Weights of a small image classifier.
Model: activation swiglu, patch size [2, 2].
Data: trained on telescope images of galaxies (Galaxy Zoo DECaLS), 44167 training examples, 92.2 epochs.
Rows from block 5 of a small image classifier, named by matrix and row number. Rows with one number belong to one neuron. Each number is 128 + 32 x the weight over its row's rms, rounded and kept within 0 to 255. All counts start at 0. Numbers have three digits each.
After each neuron's rows are labels from the 100 images, of 14848, where the neuron reaches its largest size: "strongest on" is what is common among them. Only what is clearly more common there than usual is listed. The data: telescope images of galaxies (Galaxy Zoo DECaLS).
# gate: MLP gate (model.blocks.5.mlp.gate.weight, 960x320), inputs 214-319
# fc1: MLP up (model.blocks.5.mlp.fc1.weight, 960x320), inputs 214-319
# fc2: MLP down (model.blocks.5.mlp.fc2.weight, 320x960, transposed), outputs 214-319

gate.97:095128084128162145069141099080150106128069083128111153152237228186070149168120157128098160128128129100180131128166101055085128156102085116126128128158086133151097128150091129128156136120159128111182128144128150176069093153128120128072057056128207128097155128133087166128128086070094196128154140066128123048175089129099
fc1.97:128096082128128111146128128128128108128128091128131159151128177128091128115105183095128128134091128087128128128133094128128034135128128166169144087128178128144128128126073153128129128128128134118129140084054143135192175083104135174111168128180105186097128128128058128152128128110136128128128139146099110156128128124209
fc2.97:128160122140149117112149186059070069140164065128128128168087128128166148094128100134189122132128071085096141128128168158128128083128147155133203142184144128131128073065156187110146074082104136111076137143164128069150148128128075128128133122160150128056170127135130155132139049133196127156128131105128153128055162090124
strongest on: roundness: round

gate.196:128136128146128155147129085128152128128128153089128116150100206091112092173128128128128060104087097220148128104103163154128128128169128143128128112203128134087132128128148130128107142183115128163128128128128128079146142208158171108124136107101128151158100128164143128194196156137130092135092134095084191128094040057139
fc1.196:128105128147130128105128128085094128073093152057128139128141128086073098170103128128145111128118066182092135145085172128152143212208128175070170112128128075128128073180111104128128148149128128128170132114117096184087138128164187129128113147099090059128038122128128091128128139109158154148171128099069153095128020128128
fc2.196:128128091128128204128152199128128094125140081089165153128175128155146176128128104161133140073070120066133141090128098064141050168128216132128109102171181128102115128158165162128116089128128113113128127124128187128079097077154128128116126111172128090128128102103126128165128128155128128220132128044144148128098128128124
strongest on: roundness: round

gate.266:094147128128161079098099128128099128141123097135128128128155128168151128128095168054184119128143147107128137072080111138170166128111155204128134114158163126146155163169087226128106128128128195169095128147128091070081128060068138118136128102195142128101153113129138135085158128118128128128095105181099092097118128161162
fc1.266:128155128128031128065127152128129152101128153187128154123119131124071053121128107128137156101110125128128128128180070167144128134128128143128176169128170129140128070179087077128103147128160099103133182128181128128135146128128154128141093128094118128120107161128134194141128128069089128165161063094148204154090140047109
fc2.266:128115159101200177086076128155086128128105096092128172174158128128128172201119106154128128128072095128100128128158141111092145099158111164120088103128110101120165145143118092092161127128052142151205100097081133121128057128136153065063151128116128128107128183128099083146059135090186103171159153123135177185128128187129
strongest on: bulge size: small

gate.593:093063128068128172085132176128128087128123198091131128158162139128072129110092124128128128144183128140186128128116128207128194128158172128174150141128168083128123145085151125128128118103133128149125112128108150139114109128128149079126043093128142179193132186096104119123145103096124155119152155117165054108128110111201
fc1.593:159129108176090128145128156128115152123073052083098155131129148173166128138153164138095128128134132145118128145128130061128128128130078165133102128128128128152113132128061128118121193128128111090100179201098106128159166109128162114074200176176128128112128128090128184092083134082128086128115069143123175128128154189112
fc2.593:128128128080188128148128128083148128165128146128175080087180149152074131154156113153214149155128125105128128163139128097121128056088128117128128166085069128118108182160152161129139054128126130128188120151128073128142082099159128156191128112128050128162101128128128128128112118137137085103158128128233088128128142128054
strongest on: edge-on disk: no; spiral arms: yes

gate.101:128143114128128167088189143128173097128175187140190196149111128158091077116128170118078137124134128106128144201128157192128128128128100128153122163128047115128167089106131117135167173117068074059152050165144167136146128083169128111157128128154128153128128077128183153208163052128128120128095128128173128097122112149076
fc1.101:174128141128128103128058128109207184128147206164128128083128071085075178111063128128156129128088148155103128184145128148154111144157154099128052160079102128128085147113128128163116088128112097092128128128128106160092155131128127185144096128124126039113127105177128128127128137073139128128128125128171210158128130128158
fc2.101:162097128158128128136110036128120128156151080131184128183142095128193132128137122120148195111163128161138128148148141154054123073153097125077115103117128092117141117102143094152076128091169107093192172144183128128098128128151075118142146049112128168128105158140128096144128080128128108177130174128116159110128068194177
strongest on: roundness: cigar-shaped

gate.434:114098099178165185255112126108092128076078149178106083084128172128128128117128151153128069192182101128143102084154083128128128128128076076135081163098167128120128128119145085103105105128062182145137137166140086107155069128128128156172128048098085173118128128040128128133143128081139135182090128128128128108145060118128
fc1.434:103152171128154094053176081155128128128173155094128166168128099115153211089144167175183128055128143190101169130128148076128098128128151128116145150128128097172185147138163128128167106128127150128128105069137128107078129122093093080096128211155213095119244171152106087137116128128103099138152130128180132168156179184118
fc2.434:066167128142074069145185094128128128080128180104128120128084128132128143148119128128151155128143095155127106078140156112115089153150170140101114097117128105128128163128064128108087149071128077152128133091202128128128078098128165155128128098104128092094124128128191128128128128128128087085128164140148128145163101070059
strongest on: roundness: round

gate.538:128128147127112128128128190128128058128128174076080128128128140128141131092176079168159128193128160090128128111128157177174128128153096159167108174082128128096202128067128083103150074101080128128109128128108113237090128128131144078128129133116124135197100124127128060090128148108110129128128135128126087150128114128128
fc1.538:130122099128100122189075197128171101155169128165128128128172128101128170076122087133158086113128128085141103063091113098128158103128165154179128128116163101128166165101158106116128104124153128114121128054128094147128086139128170118093128122107215141170146157156084137128128175128128128160128128128146115136090177139146
fc2.538:166128128144128089128101054077128104162128128115021066128167128214153146131077128096128148167136145128128078150128101128128128102128115140128154173094153109128128118158128152128203169128144154093164157187128141074128157086128128128170082128162129172076128080077132128128042128170128128128172212098173091149180124157062
strongest on: bar: no

gate.539:128183118052102125064192117174127128128128128159128140060207142094153161092128153128128132155128181154128106138128128128151059217128128189115128128128064136128128080128128128084141128101128128069102149119127092128128167104128128138128166113128153128128107128114126177106138092128128091155185079080128128123128109128125
fc1.539:146155100059142128138105071207179172102103128128128137079128117087191136111174143128110106128171128128091125128171226153073069195118132166086128164084101088128180156128127120128105102178117143110158105094128054081146117107177128128128184082128145128109128133109060157128205176128083034207181128128050128128146128110077
fc2.539:115091178197128187080168128056113128167128118128102128184099105151161056149124076158150128113128063128097180128158142044159172117150092128128128080109125128128128102040095150148103128077078107204107158157072142128128128172128170062128128128128101156156146190114197105078128122165120128112105183128128128167128132071171
strongest on: shape: featured or disk; edge-on disk: no; spiral arms: yes

gate.359:128091128128138210120128193094128099147128128129128139123073168180128152102123174158097084168159189077011156167245128147119130177143156134141128128085128119128102128066128147090112128128140146097083116133128150128101128128128177128100106108073122094114144168079063128128137151155141128128128103102112055178149144128187
fc1.359:128114128132124137119107130114072145158079030128148136165128157167128090099185196165128169155128141075060115145161062145140128128171137128122128144128102100128160192128174123128128101104128131088079110150132114128117128186110188128128131152128128065128150100128062128172128169180190128128128089111112114128128128061155
fc2.359:128115128096095123146045186106095159135128137128128093082169128131128128080098075137128065075065092189199128128125106128128087166128117087128128083136164099128167075128150078123114099128123124128170101108128135170155142122082108050117128167128141155160128110128128203128174141129160144141149187210128128108134108048116
strongest on: spiral arms: yes

gate.141:074078128095062102128128122141128149080127190103128128125128128148170128128113134128155128071171166170169098128091110124128128090128155122128112174135128131180180144098144097128128138138160159128068168163149158128096095101090128128146128128135067128128092128156128128183187202095188198128088143128128066085120075128128
fc1.141:133118092145180067128181085074145140120159146128202128093117141121144070150190165128054128128128106148128176077074077128116092128095111155165058187060051126198172148128106189128128128128160128095111128117128113075170092128128051060128128125128100128161128146160098094128104198190128139049126115135149099105101192070090
fc2.141:131107110105118140152090133126118204157106128188128128076154128106128145157200128128107185128128089054164116128128138140150185175161104190115128115128128128193102092173197051151098154131073128128166153146128130175127102171154105180078128100170165140148032177081133173087050101128162091128151156128128109106118128128135
strongest on: shape: featured or disk; edge-on disk: no; spiral arms: yes

gate.418:128128102071128128128159165143166065130066136107145128092099148128167187158131128128128096165148139190132170102128119128105160203168128131172130128073188168209152136131128187106078128184113128112181128134116128128093080108153117107102128141128110143128088089086128119130149084128168128128142046124122128128090128153088
fc1.418:128134184092128156057135204128150160128093120135148128128112128128128128160128128109137140147151128097182151106128128128128171149097128167128129159058128125138069206150081178128178155128184177145128128128073128128135084128128072128128145128128166119132128023044147128142128128179135089128080160097107128139120122128154
fc2.418:128128152173128128093190074128112116088076128128143086141128118144128128128077128113084128117060172128062141128110112064161138181180128128144105128115130153164136110128107128128061162128128088063128128132128163115113082128160182078128128129128155128157119128147084095147128120147102082128180113088128167128128128052167
strongest on: spiral arms: yes

gate.543:070141149169079092128149128073076181128078200164128128199163128098108179064172103117128136098132128197165102131159149153160128158178104112128136138090131117102128046172102132089009128155128101133180143128162082115090118084115128122128128172128128159172064184071128163182108092128182166128128217137148067126143175141102
fc1.543:049128154128128128217206128128208104106084128146100208145128128125136128184128128103168128080098144128113128090056128180128175164160128128128172128100164128154181128128128147128128128087131132137128138128147102097122162162151128128131140150187137122130107082090128092158128103083128202157128078128089103108093103038177
fc2.543:149128158091126148102132128128076159181118185128145161128092065100124128128173169128076153085128128097142100169139182128183158139085140128150153162128119128113082103164120101071188115128171128142130127128201128138043128128066143092018101091057176128161124195142099183072103128128091118096107143130180128097157119170120
strongest on: spiral arms: yes

gate.2:141196109143075056128101081128087096164197126097123098093104128128159151128128116187082089128104128166128128061101128119128120128099114128116139039113128128069128106067128093128128128199180133102147178128106176173142191174089080149128198103191092093166118128151128128113123079128128109157165123127128128128128187128026
fc1.2:173128132128122128092140153128193158128111199177128128156138146186075170179082122113199128048080155128061086152061129068084128136187079136128155183155149040157128093128094128171118128094128092161045164128128079128087089128148128128121116149026170106081128093101151128148111106128128073128150142135108111128130109079163
fc2.2:128128118116120179197128095167173166114162128128128128128128128102142104128128129128093128128169119128128187105128164128128128128084128137165128156128120150174128238161101100074125185087182128042128069128082093151184128128128124128075128128166107114150065128123152128201174128110097170128140080128128116057155128094094
strongest on: edge-on disk: yes

gate.446:151103128074128093128106128078101162128169040097115121063128152128128180124128134163090070088094128069128098128101159096128143141151128089124153128128122178128148152129128100087128089096172128113156118128163128142077193158128076033128144128128128136124128155128132189153107175111208124128128189128117128084128152092058
fc1.446:173092183128128185142042128128128095095136128084128131128164103128188128096061108102161200206114160077144128159128168114169077061153093085096119128151170128117097128112125157184143127077128155128128152145169102137128182156146126091109066128132128128072096128128060084090186189128128128154181140193128117078093090073128
fc2.446:083141128083128170152126107050094107128128117184096163102105109100155128128132089128068064144128080105128107148128128112076187128128088220167128161165074208073187128128128103128082128151195097128101132089066080187158128104186109206128128191094135159128141110174152181154055104098139194128150167153128101128128128128117
strongest on: spiral arms: yes; bar: no

gate.467:128143179128054123171122194148102128128148128138128162133174128059147128187076128165188062132063128133170128128128110125128127128136082154128128128144123189186122148128161101097128197158183106139091128169155128128106074178111128079103166128128145128086111128097079128128160084075152177128129128128146189091128128109117
fc1.467:144094117121131117128128057128118055188103139084071171128138115128125114128169174139124109072149086133128148170140136089117100137128128128128104128146151128128090168094126155064059147121071128038158070068148139128129138116173152128128095128128080128128128082128155149128137165128095067087128113153144128161141154153108
fc2.467:074128068128157105071128128123128097077128173128113128172186098128114126194108176128128087119030102075128136103074183186097128104209137128128182128128163086096100128150110183133204094078216161149066144140128128128120082128182128045089128156128179155168154147150108127160157068122111174126114148172128128128176162128150
strongest on: bar: no

gate.58:130128116128118140125128128174186128130215163115127128093161134155147173128084126128176082128153107192152128106128101048163128128157170158128169096128132128128128128128043145115190128109092088128118119102128062088105128128149128104094085159140127173038162128134153152128128128128128174196128158129128128176132136152128
fc1.58:128073128232117147128128082128082079128160206119148139119166119128127114079107150128128128128152141110150078171177172172096156128151144161091128076128128094075128143106111076145129062016091128189128128165178079102128093140136100129119128095128159140169187128128095105128120090099108150104122165090148128142087161116128
fc2.58:144207128078155128129085128166161096091128115088128128182128106104139128153128062128128089128099151112127128173082069114149096246180127154083120128128117179128158128130128069128122173119166128077128084093061102144073128124136141128128128140128128168128073146128035151128154046102040143138128128128128118140109170208128
strongest on: roundness: round

gate.693:094128108128129135128032128182128117070128170153173173128090128165114109106166128149128100152168098150125111115133128158128093105128174147131206128128022128118166130105137191128190092128135170128082137128101091154138209102165116128128168128128054128128114159128154076139128126128126121126081094107167156128139174101119
fc1.693:187141120052180225128066128164124165105208109176109137169071125086128100149141039148096141093168128144177121136189169080128092158122128128108128199097093128092097128055155128147191148115128156165128128182128128128103126157128128128097128098081098183124196128166145159070139145129133128128114192147133139179035132128128
fc2.693:096128104124128128168128128128128164069144170127128155128109132129128155089096123077128128087084159111108101082128128143118233128080185222097179157144096184161088178144072128128128150120128128094142166099128128079167109103100128150153128128128079058128088126128128128110128128098137128128147185131150128127086138128128
strongest on: spiral arms: yes

gate.714:128128098128131078075046169180128164116175126058034120097106135187127128068148120128061089137103128080131101128128128103128134194092081053127149080152158128199123179127110171104113128116081128171128119148095135099168104196121128113063094113128068128128101116128176130164158128111172143103157109128128049128227089128128
fc1.714:128128169128210175164150128081128044134165067107170156128128090128084143143128102165173181170150098117164128164040128126145107108158102128106128156116075106177128128125173163128143121140128128128178080128128128115127128068162128143128156128128190132128141141066108138101063107128128109135111128192167208172097186128129
fc2.714:161125144150128091077129128103128128120128169073094128125127134148128073081101128233097074128128112077114154128128109080128115115128137155135128108128137123099128116128048072128146130171081159141128128109151128107128097162110145192099128128146141135128046152155128128107203193069191108128128171112156141128128128145054
strongest on: edge-on disk: no; spiral arms: yes; bar: no

gate.517:160128133190167111183067091153105046066173090160128128128128164187070128106161095134136075087128090129128116128137093184128128140111227124079050107147156104128169155128116128116128128128128113147128128128149120125199128128129128169180099123128128102178128168134128128128128126103078121128177128116077128191126081172144
fc1.517:128183205119102174174128103128112112139171067109065143128128082166157177128101095128124139160128153174114175128180143128104131141134206128128128128167178099128128079173146128128112179195128133135128149084128168103128073073128122161071128172095175147101131137129197178125106063098130128175128164128128150189144128178112
fc2.517:134142128128191178158157118198155128074128138154083096156116117173128108164189178165169193130128104090095128128069105128157142119145142128128163114103150091172157108083152217169094128190137147143121112139128128074128128109120116080128080077115128108150128128128128109125125128128147127158073118121128100128128137166128
strongest on: edge-on disk: no; spiral arms: yes; bulge size: small

gate.133:128110123110139152128128128128170128128139095128084128126156049084137157128188128161209113128136179128128127128114163170145195091055126109245118106118153067128100103205152143146128128138088128101128122079173081109049128153128128107098101143104128153099126128128128144128120090128164115109104174128128112087223107173135
fc1.133:162128107084117120177109094148183111135134101116051139128128092086177146110128175155157128133140167132097070128128131155166114103060128156189086128128216128128100128148167128197114115128116063128154100099128063056158149124128161077128138152099144128119094119075167128122119132128128102096128156066128128139154128128128
fc2.133:110099145128112178144128128086101190140135167110078164133095128128089131128122157128209110091092128128160202180128189178134138164155180128156150128128112129128196128128128132128110172085128113122111173108084128096134149095145147111146132088098128035125056102128200128143063155128130092138170163152128128187152204083128
strongest on: bar: no

gate.358:128051128128144169128128128141114167127128128046128207108176118125172062144128128125135128092178079128042128179128123110128119146027097119094054149128154148128176128146128090107128061128143086128128137128146128171186128164076080128128106134128173089071088175093128128128113088144128128156128128128092134175128128141149
fc1.358:061097163128152128142128134171124128156077181168074061135128108108195158128138128161162128184128106084145148168135152137083064174097153186128140128155162154146195082112110131152093128079128092107152148128165113167090118091128137162096092071128106090178116181146128120151159097097128118177108200172128128037129080173062
fc2.358:183128128153165124111132128128128128128166098107157104131144128169162128128128180162161128132164128087128128128090130049151190163147146128155150128107117128042128130128129128107136128107095201116128091129067190115075128139130187148128172188127128133095085067040077136128131139128127066104128142132187081150121128119167
strongest on: shape: featured or disk; edge-on disk: no; spiral arms: yes

gate.735:144097082070128128128128142124184146114128102128128085099128132078083074128094128116124128104128126159084094128149077128128171101075065102128136128096128163111128137136175154160207220156050128128112187112128128128137089108162098089128128128115119128128157128088113069113128128088128151128128095128128128146189128181118
fc1.735:128151128128128167238065074128099128128202079173128128154139162173128106065128096181182128146089103093155128089128161128128133177112085144128115107179140128082188128128140176150128210128070182118149093100128117128128128113128125063128115094066128128120128139192140179086128121087148166098062103058128128128062128114148
fc2.735:100122128159169128167144117136188193180074144128176191128128128124128215166110128065128076128128177177093088123128107119128088137160128128169128084076128166128160137135129110083102165128128128079128128160144128085159161128135125128128128128128105108128111108128109093071115163094128128115173127071111128157181128128137
strongest on: spiral arms: yes

gate.119:128090102128082136152128193103128067091170128122093148100156154155128129128128168087128038128141089128128128141164128069118115070127128100128198136113096159157128128174128082144127146159062152104185128128169121140165214128140130128099119107158128094190101125137103128115128128153057152128128128019183128071182108059128
fc1.119:128079128145147113089128128113128128120109152086106183141183096128128128051120150086128098092115063137097132120165128134134091162101128123101195128107091128128125224194128114128071128130105153134187163129167128170141209128184128128145143128130139106162150105098110166091128128184135128128148128076192128091128150008128
fc2.119:076128128128063121248102128090128128145178128159128189121174064114202090066151095166182128123128104235128150054129186118073128155180168142090173128214087128128112128064137128128147167076175115128128129115067128093187128161151088096098083128118127192096155128128145099106102057128179128029169118128129176096033128069162
strongest on: roundness: cigar-shaped

gate.64:128128128076155128177112128096065128076128128087107071162128128097128119128153179156148112075128109112128148143128093128127088106128160134128128128152114144128128073128068197108080121108128128097117128118128119167118087175128195135128065128160128100139153128102159128084172159128128189189128128112080082070095129128182
fc1.64:162149128086174202169131128127071066128062105128134052082141151117179142128129128164119128134128146135172102128133055128128128114135153071134164128147128117172125124133106128119128128128018085115128128146127112142099095195120128128104139128128128095111164097178128128119180128135062128184064073155128059148095128166128
fc2.64:142087190128128128189093128157128128158130174128128188151128113122083128096128103131163099082102161128070082145175139180153128125080123128074143092173128180105114194074103151095086128117183128153125128102124070128128157054128128085128120111202128180102128055131148175154131116128128180075130128128113104128091128128145
strongest on: roundness: round

gate.550:128203174149147128121081133128182187128083148128108085111103073179126128163142122099128101128101128134177128101151100128127139128128128154128128128167128065128139128128128101160128115106160154021140140156128175117189099076128167055143108128161128128100128149153111155103128174133094158149140128128124173121114128207098
fc1.550:162099086128091043128092153077153096145076207134127136139185121128068128078089112107121148108128181128128101128128159097172126052086128139128119128128150128128125161084108128128103105153165128128128151057094128168076145134128104175095179128090177128141086128177177192128128128126155147146128167122130095109165153094083
fc2.550:137095128128128045101100159128128233167128123157091097126084143046128128156091128152156128105128112208049108128165107128128128150152142104114119128128128100112188128164094120128170128114153088113099128128128072095128067128071164128128158113150128176136177129128105128175138137128128152136128082083115127128178128124133
strongest on: roundness: cigar-shaped

gate.241:137089043064128128096128151134128128128181068177128128111128128158128128134067128155128105142128128187117162128128141128128128128089128101076128131075128128143167089128221153042160156128104108154148087134128102106103112145179128128128073115128063128135128133071164128136128114139131062128111154128175126157104128173142
fc1.241:122128070169105128128128155128128077144142072179184128128152148117128116128135128128132092165101128128159137140088099123128163077128098128128109128128102151128128095126150140093180086094103128152102126128128079151146123128128077104128145128081128064128128156072179128128122122156087067162122161078187128172128128171081
fc2.241:128128174128061158158136143128134129128128178155151171148089115128128128128076113087128148135128128128130222145138140131128037179128118128128170128173128069108207195033179114115111143128255140106083155127128128128172119165159156128128115128128094128123112156146162128165147057090170128137154092107123128128134128135128
strongest on: edge-on disk: yes; roundness: cigar-shaped

gate.536:162120079128118084080103087109116128117103174122185107100128114128142089128185088100128128128103145128128047177146123087168160128111181170180128128090113081138092101109140128115178128128131145096165107128144175114128084128109119128129086128178058108085139169128147128128128108069128093051132188100128128109155128113113
fc1.536:151128053128062171174076090128170128134128128128103133150159043121087081128128105195087154102100128078124128128128145128128124187128173128195147128081128109109178142128128169148128076128173128121127092128080087102128086128128114175160128128128071128128128128182078128128128128128152128081128204115093151128155128128128
fc2.536:096128069117153085128133128128157128128137128111086157194142172128080128128122097079105104128128145121113128131128107148128128116150125116128080174141128128187166170128128128128137146079128143140128164210135128128159075112138128193134202164165128128083084128166128089151123102170128079128153113159137155098128092148137
strongest on: shape: featured or disk; edge-on disk: no; spiral arms: yes

gate.533:166134085104128128163081120117122128185141150128086128051128081090120175120086128128151127133086153128168178086193128084209121132140147128168128128090090148128103149070100117128128210074110128154127128165121128146128128128158128122190155128128127102128137108128166164153176086128128162173120023128128085118181148153170
fc1.533:195188136098178142088128128102155106143139128182146185087151164128204128154098100128128185163109128128125109128058128180084128099192154081195128058157135072139142061128156108128090128230095145128117117128133128128068083160113174128212082111128164080167197133141128142165162155161169128083171081128158124128128112119128
fc2.533:187126143161098157128128116164140205066128101139128101128142106162075180128168128127128128128103128121159087152114128128128128069135155071083128130138096128128149132118078151067102061137128137093128127091128188184128204128128128128087128128174109133183128091128096241133185128081128071173156128153155128121128126098128
strongest on: roundness: round

gate.51:128128154146128152128132139108128036157128090145100131091128092193114106136091133137128128115185185116198140111091161069112128085098103085128178128184128113128145192109190079089128097168159128166128074171103155067100155128128201161117128128164090086196096199128144150163137136165128128123112108146103128095083121072134
fc1.51:128171128128128148128188155157138076128128114128029111128086128155130093128128174128146147172165154112136128156162122106120128088128126068128128128169102116181180200128217097104128128128111168113128128165128134085128159128150128127142148060149128128128124202149128136080128112128073128153149106106076191092128114134173
fc2.51:093107071128184134125108069177128194107128128150102152158128128095127128187128112151128152102128120135128113116087096128129070168175071095107183128098121128184140151212128083128142155132225109103130089140140128152145094121152128105089128128142125144128101092181064141177128128128094128128149128128128115128108159156128
strongest on: roundness: cigar-shaped

gate.152:090106128111165148128175137157151069128157162128084156098128095104128128128112128147089128149153089125084177095158116192113128128101128128182116158143119183128137084075128095115150128128128075111136128195137128190200128168128079150134124083187128084128166138128128155168128128128087128128128115169128128128128061111158
fc1.152:128097128114107128128157150124085128102128128150128176102146121146066128109128128128084165138098128124128128128206176128168081128191166060016128090157128084076128128128128128132105159091176141128163128134128165079173117116128158160083128201094174110141098137129082128220218128198128165116128055124111071095128179082111
fc2.152:114104080128110128173091097128187128128153112128100112128148128176154122178100042128133128089085114117158128112121147178188090115093169113157147084064150128128154148127128180169097128179128128104128088144128080113179196128128133081094162143118128166135181091109175118128152074133074089117103151174112089085128128094128
strongest on: spiral arms: yes

gate.253:129128128089072158119128166179096128128097154128128128128165163088111128128204082218128052193128147136107144157128136128128128069087092128109091140063128128119089167101123116128134083139130153128128161128128116128128128128080062128145180116128098097154170128076133113085128128063191226153128121101128119166094160105128
fc1.253:154128136128191106081128097107218102106128128139128183128148128161176107145123128160192161102145128166128101071151206128098128128128177095186128186191162183128158092193143128143128128084128126050167102167128128115080128130128156128133116195128094128151103128128108131186148128150103114195128145156128128128155128127141
fc2.253:149120180128128128124133128128120201095185128129146131219140100211128141128138199128128128128128096161133075128109138128062066072131130181123121164128121128121162104110149128128128110128128104161099151109128090128168128128128135128191144174176085114101180116112164203139148101061134173119115133167128128164066083108128
strongest on: roundness: round

gate.703:126181104167130088061119128172135176128104099128187128128183128181128101136113128128083137119194128080176108128128166086135179128104062083152031149124126128103155119128129116050154172068183156121135056173101128074128144128119128115178093152160128156101137128104077138071155161126075135128066126103153182093181129048128
fc1.703:128203071167128128128203191074150168093088053125152107126083128169128111128117128182109105150161140190177128144183128134125080083112128086219100095212128156128128137100128124128104157094073139143176148123135154153170128090179093065171053128127165128075128128118100135047070136082108126160150120140098128128165156111162
fc2.703:136104153133206154128155156075112128066128128057128104145128082134128128119109096128122128128122146128185164111110150180128128106159128191088203175161162163128128224175128178169139128128088085128137068100070143147057175128128137195124098098128128128128052110070128128128153113098091118115177103079092196154128128128078
strongest on: roundness: cigar-shaped

gate.176:128128148101128199110128128155078128153128137172111128128100119163076128173108128127128128140128128098149183164128128151150167198166116128100075128145128050189152069128157173128128128199117128156128172128128068101078181128121128182117102060133083170142114155149128095128115128058147114128128109146128112128118182128159
fc1.176:128128088143230160073096174155090128143111092188128084128150169090128128159084149180091070128128128075128076152128079108122128153128153128184175100116128072161119081198172202128098151098179101086075192155136128122128128134176101128172090163128128113128119097216063106128128119065104164128159107128128128177128189122091
fc2.176:178128142146141091188083092174171166073128128176128128098178112199149128075128146131100168145142255128176128166128128128184124097163104082155112156098192067130128137128149087128111128099096128075150119151127128138143114128128085128075128151174157128098140162165151093172128104128218117194162053117152128117110085119128
strongest on: roundness: cigar-shaped

gate.508:152128128166128128097128150084095128077113156128239154074151142167070175108159119128083098157128085137119107205134152128111117128128115126093141101095087128146137131195065128128103104208128083128165088142128128127191128127116128088116068150128096100129145156125084102114124164083087128099051108103156146098119146128128
fc1.508:096149128065128128065065140128100184127180128128161128137128128137142087116156164126128099107128147128130128187128128138128128127128128161154054187149071132128169128076114146138128100046133106104088160128170186128128133128141157165123114128128095115128117128169175118072132128203148157128128111185118128128094189128128
fc2.508:117125063163108090128128113130114139098142096147128134093176164098073186075120128139134222110105126155150123133128174128207101148165176128128186103121099128153165128134098076138115142082143105128128128132181128066128128059128137159128138175124128094097128128160093086128119189139128148077128126172128109128092128131170
strongest on: roundness: in between

gate.677:128128186125128176103128098169068151100153128195130128128128128155107086175151128170049168128177108092144184128131128161143128128151124106117201128090079089058184080105128132128128178128128153152137145130128070128065145152111141155147128025175136146128144128110223132082107183216118128144086170148074155086066146128125
fc1.677:069128099111163163152138128190128128080128117179128128087108117125062128128113128143113118121162128151128128128080158146114128066139100128094128128079087046128122084111128128147128187169128105158140097107167128116051157096164172151128128089167157176128128128180165129093128200133150067138144157128124128095128151210125
fc2.677:070100114170162128087164128128165123128151134192097128105123202128117193094124166128157131161042092121143079128112068091128128147145134128133098127180141128088072161176108102128119084128212168131193128121128141128075128128161128101128139178109131128128137156128130171188144070170091142128149185191177095128128114164111
strongest on: roundness: cigar-shaped